From a checkpoint of a small sound classifier: 6.4M parameters.
Rows from block 2 of a small sound classifier, named by matrix and row number. Rows with one number belong to one neuron. Each number is 128 + 24 x the weight over its row's rms, rounded and kept within 0 to 255. All counts start at 0. Numbers have three digits each. After the name is the row's rms in percent of the matrix's.
After each neuron's rows are labels from the 100 clips, of 14848, where the neuron reaches its highest value: "responds to" is what is common among them. Only what is clearly more common there than usual is listed. The data: acted Russian speech (Dusha). In brackets: how many of the 100.
# fc1: MLP up (model.blocks.2.mlp.fc1.weight, 1024x256), inputs 86-171
# fc2: MLP down (model.blocks.2.mlp.fc2.weight, 256x1024, transposed), outputs 86-171

fc1.223 103:115159168134146126103075136145149121134129141123143085177095116173074154151140132166139144121102143079146124070137112098133105179124133067140113147137100113106121111146116072121089146150156131160144158112141147111169107180112166100105112159116146145087129087
fc2.223 110:111123160151153133122166137078099176128144125129124111115166155092114138081136171151128127089137151139092162116098148149146156151111127117093115105131111138182143175143136103116166115147088151139150115109128147143132067101110171187088104105159091124141126118
responds to: emotion: positive (45)

fc1.215 106:136130184109152131118106103085134151166113119102096129137192115117088156135062145119156112113139114100135111116146139123140121132092147108158110098119105129109088149128098112174142101133132137149134173105151148106143136182210160104104140146137092112114144118
fc2.215 116:147132170151156125087116146127135138163116161127125127115127130111154148102131162109117169120152166122124132085081096082117129102115127114131129145098073078155112160122093098118102110114117107170132122133146122076109128156146144108119118126114139145120119116
responds to: emotion: positive (70)

fc1.703 095:153161144135098133099142149144150152133125124133086086166142125090149163134102119130174125159121114097144157111131073121120160153108158099139109154163121108116097134106149130128097104143170142117157146098135142149110128141138120123108078149109086136115163100
fc2.703 106:114112112168075123142134135078122140155107165138160083121078142136125143127171143129162146140128140129136126069119096151151127143113121130152168117076118173136129111167109125122112133146148107160136132122112122142124112141103143156181082076117124091119127147
responds to: emotion: positive (44)

fc1.330 099:135162129181137157105156122151162160140120124106127140156131119128128153121120094116110088112162130122126161154119132090128138132157141083129092106115140119106098122090153116103113078145151074134126174167142132116083140154140093088140114115127139145100132122
fc2.330 103:145119136133136145140106111113120115128105169100171116132121108149111135092169143139129155115147136124163098125162118124166176161129112118143129131098116138114154101132082110144116162113080133103143077135079093118117141192126134095153121153140100117134081142
responds to: emotion: positive (43)

fc1.13 107:077149150131147098085098143135173122181135139171114090125106113153129134174142110144144132162121109093091093082185107107135098156085130103106173116136108147127123094130092136112109132125143127152165136077133112104150162143098156100127118116134126140141141124
fc2.13 110:124134144186161093158116147111115079167125136120116084159099131137129147117153115135145167128143120137120123159143130051120108142142111094139172135115125136123182112110095128125127151129119104125104127127121109095091155150098140139119118130094109141197109134
responds to: emotion: positive (47)

fc1.387 099:140158110147098110086112121109117137118118122117173122123183182150127165104100122107183117157105107125091138116132096126141118146122164105135106142088124087112094120126125158124069121133129109152149170146144116096115134117152112128109132141186119101103144120
fc2.387 099:168148180119168130065125106126126136137155157108133146129180132133136123116124136098164179123102174130118093134079135092163134142111138098139137085119096166105138158138112127111134146145140091141091144132153151082098106152142128127102129097155103137140155087
responds to: emotion: positive (52)

fc1.312 104:099159140123133129137110157103137162154095163136109159136117185074118127150131121109170104138148132107115146113110113121181108159124110151095135119117106192143121088137146138111148134155098168113145131083157168104148161175122128151134145144129141166057133094
fc2.312 104:103140147129179090130123135113121124135112129071082146132128131153156159174122158079116131101098145127125125104122124113145121151133122136110112130192107155140106119106161127121153111178138180116123130116149123164156160166118159148154158096128135176129094094
responds to: emotion: angry (43)

fc1.195 108:116143126127123106137128139126121136157083113093091168155144131149088122134129153122117169130115136102132107109114130104133145137111101170110081109160099124120117101073145125133143114172143198130166161096122138149171112162131160161141107124161106136066116100
fc2.195 110:115098104104123141139130123119154133146134096063136091127121113161127148197119106142101122127110115121152118135171140153108107117113132097106102118155137133097111125107158103138131123107159138152157131134085111135134111127135127126134120077098144150118134125
responds to: emotion: angry (42)

fc1.181 103:141099121156121151112175159114132130155159157103145149119151104142122157123124149132112142122099149127150135072126152129141164133144057132109111091121119128154142130122140151119111103149133107109154124083145112150146099126139114136151099099131099097114128114
fc2.181 108:103142103125110133129160146154124124124115079149125140131113116123165109131108116151087117112133088127123126185143097176076126096114176127150150181139163113098110134100148137132153119078133135193135186149123110124097133105120098103140172146074140144152119175
responds to: emotion: angry (39)

fc1.651 102:115186114131114194082126162120124169098116154109145135136159169110111176129077120128143102119157137096093155113123095132121126164086161104125089161116129119138127139119106160108144126136109122096133116136127204126142140116117124144100128122121117142116151125
fc2.651 101:118137102083073146121117151177120091088111092177093088158135147155129114145102120142126056121099093123129119134121157156149104100111168137121114128108176144138100123101138084116167116129161166122160121109117136142105156144102120107162159142138083180135127163
responds to: emotion: angry (45)

fc1.177 101:143148154146153161157106153168164125103150137128146120123143104144101120134131117151122131156110119117143113126125070135098135124141128114147155158125115148078159095116121118073137110138130129166110197147140090089071116128112120113171084152095117131132122137
fc2.177 102:118133112138095130103131139135113138191118165153148101088118125173125133105168164117102131124154132125128160118103129111173096141123107110121104089135121125072118102084098179143123099156110116109154121104143132112106116125133130088126143105122131139151160116
responds to: emotion: positive (44)

fc1.35 100:121135124130094109129142154131153136134135165115157166110175118128116158129132099109150141122121140089155139100110132125121103141136145128118128111127136103086121114103136139156090131134159118161174180097148111123138097115140128134178065145088106126141149124
fc2.35 098:127114095141144104104146110115140154113164153135147122153118128099148154111146199098093172125135154110123150120078115119141125124117120114109091097126160093179170128140102136145096134151143134153142140117173157164109090119128128129112128084123117132133103149
responds to: emotion: angry (48)

fc1.258 106:106109121124135109115186148127117101165145142102122152127192109132115123128115144077105141127121124115118152083118128127144145128167103148124115071141137125150124131120131167136101109172126116117147130119170107149164116129137105131120103108138118099125127120
fc2.258 108:148122090105124128115140122144122139112118081085123134113115106105141094142082114155127090106091099142121098178166122185100097100107145125138147169145176140095109123128132106136152117070151148130137122135096146105133137126133118129146204144121181169154150150
responds to: emotion: positive (43)

fc1.109 104:137170150144120109111139101147147159118142118143154144138165106105122136142093130118097119121136133097117127130121103133118091139154155140115100118150093115124056108125158140117145123161129079168148155147141147119131145197152159106123133141129163146071128127
fc2.109 103:153112113106153096151106104132118123135129163147144100105075131130103115150146131144155137093073124122161081104152135137137136164121161117146145183102114142119101094154074101157095147152109137121139084096095110149143137121107114140158172121104108145175159154
responds to: emotion: angry (40)

fc1.657 093:133103126163150164112131141111124144170133154144147170127140128100130164111104104082134148118167081120122160124114117096181093121139086107158161096142138157139145112105135094137115096132129084128116094153132142134157150102122142128119103116106115087109104125
fc2.657 090:129127109151086098119140156197115150141179152146101112099127128111155148140148113147171150124137122107117112127128124112130083162139117103108161124105099136147174130108098141135134161181099107117144115102173125120099126052103125142142134091124150116171177124
responds to: emotion: positive (47)

fc1.341 098:137110104144118139101132111090143147171150098141136138143163132133160137141083097110139136109119082133144118117135093079102155118161095146131128106145112170113129125135168114168137111117144102118150150113126134125116140145153171162175090092133059117115099107
fc2.341 093:157125116159086138106085116119130153164118111133130087141139122144125120117121115130140109151154100117148124138112073160160119098127096129141086144142162081101113119103133109149110121095105136139193119149131115136168150144151088113124127084143112117126122112
responds to: emotion: angry (40)

fc1.431 108:145162117119133159129141124134153090088128121172131153152136095139102179135146164127118117108107119129122132119142174107148120152138123118146098153110130141085137088115145109121138122112166107052140153141187118161151152160129129097129125170117110145151134073
fc2.431 142:139137114132114120111116100127113128108130154115099148110162140137160114114091069092137148134110119123103123105078111145097139086133128129189124150127113122148079175159122112138047099123191093194112128147084122120119148106176129118145125100137156113129118140
responds to: emotion: positive (41)

fc1.628 105:147145170142135179118141159172143148100185147101185114157164153150129138124098072114145148082111094108116142142129103132110134150161122119141106147157086132098167140104152128108152132121126147118134159140139166091147118087130153083104136158108139117152125120
fc2.628 121:098140164121131140168163135138150122100115129153132129097121124107123134158144145111148142099142089118151126140133095187126130138113148169149095175108120118141153087092111170117155121104104156117126135111114120135083168126097153114120121158079127156113149151
responds to: emotion: angry (47)

fc1.475 103:106150156168096191129130137180166154132133119082119122119146151135081157147133099129146108124120072122114147134129107118138135132106141098136106100121137146113128145115146082174100087131142146136121147115123147126111169148118107128179115108123113139118090124
fc2.475 090:118119132137165208112114125192112145122127113108150133118133128107093123107094128118150158106142092131103131154123113124101121125102149128125154106088137140129133104112103065137117117117106108148130097133133131142170070107123139145132167101113141081162107164
responds to: emotion: positive (49)

fc1.313 098:125144118127141131127145114109137100140120149133151124161119156119099128102128115135153151152123104103109156138128111136128161255140130143138124135154096095147145147112146160122108128155132149097105119129114134172143101117120186113100124125153119120117145121
fc2.313 092:135126121120086149132105145100120095155129147112130166121131133148150126104123142126105124124112168129108140123115158151135147122123105125130120115170139140087134097152123109124109136067094161172134166129125101133132096134136112113126132098130098162146105123
responds to: emotion: neutral (64)

fc1.688 116:112147178118144128119092133119124121150096150108152127121150125166106145121127088085139146114144122113089156115102121085136140233088125114157105114139105148125140112122092107101125111180168170097115122131136143144104129123133150115171146111139115132139110119
fc2.688 107:112126149095129127142111108116126117103113128129132124129121130131132102129153115126109153139123118131135117108126139112094146143115112137133152123156116122141134107174069116122092145113106179192142134147131080112099141137128149121121173102184136134156134119
responds to: emotion: neutral (62)

fc1.179 095:118136169139132098147090137128141070201087147142097114133126120185083138135151125104177103152100148105153114062143148114132102129138122109152169081120100144102111129122128124150144122165144105145126112089112131134133137112140126103139130125115147084125136145
fc2.179 087:159110130150137136147127122100125164151174120162100140106153161126146160085141148139126084165093116131174136143129128149116119111123104129145115148119112138130126127159113138138094107138096123171062166133116102155092159121161160154117141147154108132120168120
responds to: emotion: positive (55)

fc1.240 099:123150117136126168132134159141140133142132098129131124129150071095126157166098110116120101107141106115129137121167076147099122130151169074174112131144141128120095109125158082119091114120147118133122168155166108112089125139142117143118123145122072119100135149
fc2.240 099:119124105134098078140142137104115110120100156122153158124135114120141124096178141112165148166172120116120166123105132093114132154129124111139194122114095111119144097118074182127117156148117124137163093126128135097129139175135117108118146115124157160144134099
responds to: emotion: positive (42)

fc1.54 098:119167141182110166138106150136163141097158134135139076130113140115161162163104093118180130088124114138147131142132131142122136140150161132139111174145092134101131120118123126131155109129126137137188161094132184097114152118139126103120118112096120159149114082
fc2.54 106:092117167121109144147134115128132156125110118194128104139075119139157094127133120117143111127159116134160107155132117158150139093108132149146110136087135145121134098113136105113150164107101157140141093125112104077100168170090170092128175128115184118085148155
responds to: emotion: angry (43)

fc1.123 116:141138134114136117156125125123129147113103140085106160098115096120144172140133132115151138140116133083109153070116152098150118157198161131139126091152135109107109106160116113153093079150171093113145141148113125140120119152127129104135079126127116178118128142
fc2.123 127:154130131123120110115139073125147140110110112100134147156196140152142160124113176163145140121129102141078100178160143141169115142129137157128104104124115173150133159139122120114125113130119141122102092124087124117184121071116176118133123128171090101152093125
responds to: emotion: positive (51)

fc1.298 104:110140143098131165084150161129110168126122101125116148151141050116062144108110157139110145142139142129139141071124103103080152140082148130159148118117133115127139117105130116124091103138144143115159161150119133159132102105146140146146093140105105096124092136
fc2.298 105:104109120068147109150143099090115132105139099150106149121143135076113137113138157089143159126140120153119133145155165168137154082139128128117168104124123105125124153144113113124156158112107156147121146171141119162148102145182150158090116147147097120134095127
responds to: emotion: positive (39)

fc1.711 107:152142125131153160103100139144132153120145151097116090153107129126092149135096099172123147134103122095118109116153113109117117183117142126114100149161102167140104112092130084157118115193147140113173124098113146140150138145133147136134134106130169134115113156
fc2.711 111:121123130132115146162136131097100130137106115082123123145135130107142130096119145127138090119168154124133159127116140147137110116130137149131150114120129139151128132163117092130177190115159137076151132149119111145138130117129091156154076116125124135064170164
responds to: emotion: positive (45)

fc1.286 100:125124138107197092100073130125118125122112146131111138166098153124121108138092095138143111151094118103126085114100146124142160132088083144142137106118109114123122145153136139124090129160157105110099121107099154142148131106161153147150159122148143133115154073
fc2.286 103:133122160142114095160106109128168091118121165140074120133143125139096104158138111124168151166078099122175100117133099099140131152143139105129133116124087147136123084157114142131128110192106114159112142113139150157133124160104136107120136124122141144126148094
responds to: emotion: angry (45)

fc1.308 103:136139137145153093121141100141159137140135144120096117160116151120121185128131140105131138186145121097127141128133082094133104153156136099106107122157121118115119121112163087133122078175148152145155160123118161119136119121125143135117099107120145127070090116
fc2.308 105:119125158131141135130112116132121149105171147132148143095105130137108145096152155095118161101105113139128120093115131139156142155127104125166099162101122122116137124159109161122085102135118106175081153124121159142122117109136129128101101140105086145179134115
responds to: emotion: positive (43)

fc1.202 091:141124120164169151074096142129118128186121160133102147146167084148123116120112112073110103154169115125130130154123139112191135134132113133128139126157141144097106125072133119129152119152119149095125077137147163156170119160123115110118134115120110112119101096
fc2.202 084:124134137141075106087178134159101167111167116172138118131143114117156140126129129154139164109135107121085147180122103115163090150122122119111147115132149125150172152131146103123149120147149135164118112121180136100069135055092125099139143138085118103129146137
responds to: emotion: positive (41)

fc1.347 105:128143175149140167091168147132142138116110112070139150152166094147062148135111144127131137086104137101081124120119121097137133120132122100143139110120132140158139130160131127102091126163124077149107152125130122108154144123153151091157126177134120096119114136
fc2.347 109:167113117135181125116144115143106182142121147116123178138115120135151096108097106122104143138148094119131139173100143173125148138109134113120122118153107113054117175092145124143126199094115136130116103147111112144104100094143122119135163095121132149138173111
responds to: emotion: positive (39)

fc1.521 093:120135178120134170118106163162140139126114158108129120112089082112103127176132122140168152105030132139151134099113078133119107182128145128137123130144106134120114145111120090128117084166152150124168108128120117131157135111117115132142139130101148141089126141
fc2.521 085:100109106158114118107187116062092177153167132141130113096139158110126153111128146138150143103135149121107181114120132154136152155147157127133144105139105143151140166134139139124147171129155109161127128139132092148130115085123160152147091098134105100082162134
responds to: emotion: positive (42)

fc1.171 108:145138095145164140153107135187110141150157147115123143134124133152079149181091142126116133122128104101113101113152109112122125143151112094154142139162130148114106085131150108195108097139155080110128105106116146154146157095128125135134139110113120144117091146
fc2.171 102:121142122128083103154161175106142110148099137149093123144156124091151110131152088164135144140137081118114148087162108132097182124131117128115136128131133106162128130152042129132102161142163134130159110127148139083143156160119150172152120123119122136133101144
responds to: emotion: positive (52)

fc1.28 105:126154109127138120135163191130123112129131179104133127143178127091124124112144138127152100118138111077126159116144125106128068166117176138113160122112108156148134093144127165098155131152127119083128114126127123103111125136141149098101141199100139160093174134
fc2.28 111:112117157130079133147122129136137132165119121173122107097146124142187151134109149122110060094172138112098157106113137156146088098133113132126133118139129173142113106106106132126168124120115144121149157123148107162137101097140113126175122133101122125092124133
responds to: emotion: positive (41)

fc1.747 096:129131121117110142109105129132150135118122147094160128125159079112120130162079107098114106095143120086127104110114130089145106150106158102108099112129119137123124110135156080132142125162127163085146131114151136110114111162133132109108149164161127164128146111
fc2.747 095:100127150138169140117143099112113147115113114138130149127159123126128125117159118103119144118139147130108135113082083117141149138117117123133088106108122090125127111142119140151120123160158159130092117133126137132128126161144151168109099133131140116108164096
responds to: emotion: positive (41)

fc1.738 098:155141105172125151085133153149139140174187120123131105125115133097126131149056093160180068097063142145148112102120106095132124117114108136099110089107156134091114124138151093165063079116145112124150158124098128095150127112166129144123103125108123134101116111
fc2.738 087:155115128140107124139154109085135161096141094141152069116162148146121130131175123130139098155117060137146135108149106134127135105136100134119129102142118145172115090155103096117133110136111140152163120133081105112121137132115128103174116088164118054105070112
responds to: emotion: positive (42)

fc1.584 102:112162158146133129129140141123119139141143144120111118140164088124118134144153097133180171092103064109163125123126078099119149164104178131162135125174073122136135155090109117145116075164189132124137111130083123124100107102146114118156109135101093098123145155
fc2.584 099:116127084139123139097155143096104174124162110149109099170131141113183158095148068153174105131148175120109141126098118101153138121129147099110145089083119158125134157119094138115165178176122134123146102143141091072127121129127173119150099119148145108149125087
responds to: emotion: positive (67)

fc1.602 098:126142130139141167161144139123133108124117131132150135113167121120103129146105138139130124079072116105093154090135099150125147127104108138170047126145092186166098095117120118164138128140105164080146129117146139152142172127194183141142125127118104108123148122
fc2.602 115:128120149129096138115081178135122077165116119118079134127146119124165140118110105106120106104111133111106106088145116119168121134131134138133123140112145097123104155117130080136118118121130117118146121146126097112162133148146113128092103159129112131132110136
responds to: emotion: positive (53)

fc1.126 108:141128133146165102136082119129098087118118160115107148142152155134132148130109118063172134148124122108102114136187125092193103159102109122157118112170141125081109103134149133155154090145140122125126093076147157130159149119141125107132086118118113149150141130
fc2.126 116:154113086069183163110170083165101171108156110124155138163147119138083137130109177135129166135112125129147105187163163102120115159128168096117157127170109173121130133095183127136134131125162112132105097136103112110124094108092181105094175131122100105126112151
responds to: emotion: positive (50)

fc1.729 099:123093139136139145115129143120136135132160109143110157123162128107109152158102104115177106149146069099147121114151108128144138124095152088167124135104141151081124104146096118155104150150186110119100093141133156138157156158145159150133102148091139153147134116
fc2.729 104:133143125117124135140165151120132170123155120142140149113114127104164138157074156143128109155147145114147142119094158163114139111120146135098090136125115119145144176134123115127172137138146163114132130105122128137065109121124127108151153130099112123054139138
responds to: emotion: positive (52)

fc1.144 094:160123152142131122063116148092110131159102130155111112124142108115137105145094096077108120163140093149144163128104148147139142148142130126151124140149107137129120131107098118120121140129143127122133100155135144155131145137130104127126125095101123129113136124
fc2.144 085:154135121180109093114182150165101143138127128155108088123108111123145146112133144151138155102127138121098115158129131144121083147144087118154147149111109141141189134143123135114156115132115097155098175125182133142135125061141113111142133119081089105119131104
responds to: emotion: positive (52)

fc1.523 103:158136142139093167110106167112129167128110107089120162122175133119144147155073084109165073119100128110077170124097086141163101133183124129149080126124111128130099133148141098129110118143110135127133161113187163144169105111143120136157118154142109121104110135
fc2.523 088:144114122160109098145103126120152112127081140082120152098171137142079113151135129094149135123107091134129124110141140128160062142120088161075143090123107159133139082100161104119117090130081111152105108113111115173129134141099123149181125099134121097104108109
responds to: emotion: positive (40)

fc1.117 099:104127141132116134112092159133160108127155141159122126060108127124084141159151123128130138144106122087088150087104140132133183149111113147107130095159079144090114114164117122144112116136109109143139129086118129131115141127130175117154131139138114114085132104
fc2.117 095:094132142163154136120165169142123125157157078148107088126103131178114152151111135128101075103123140115146144105149149146158110088157162134121126076101117155114105107103119167129125141108075164121117131117136109116086151125139141079107147088093097156119158110
responds to: emotion: positive (61)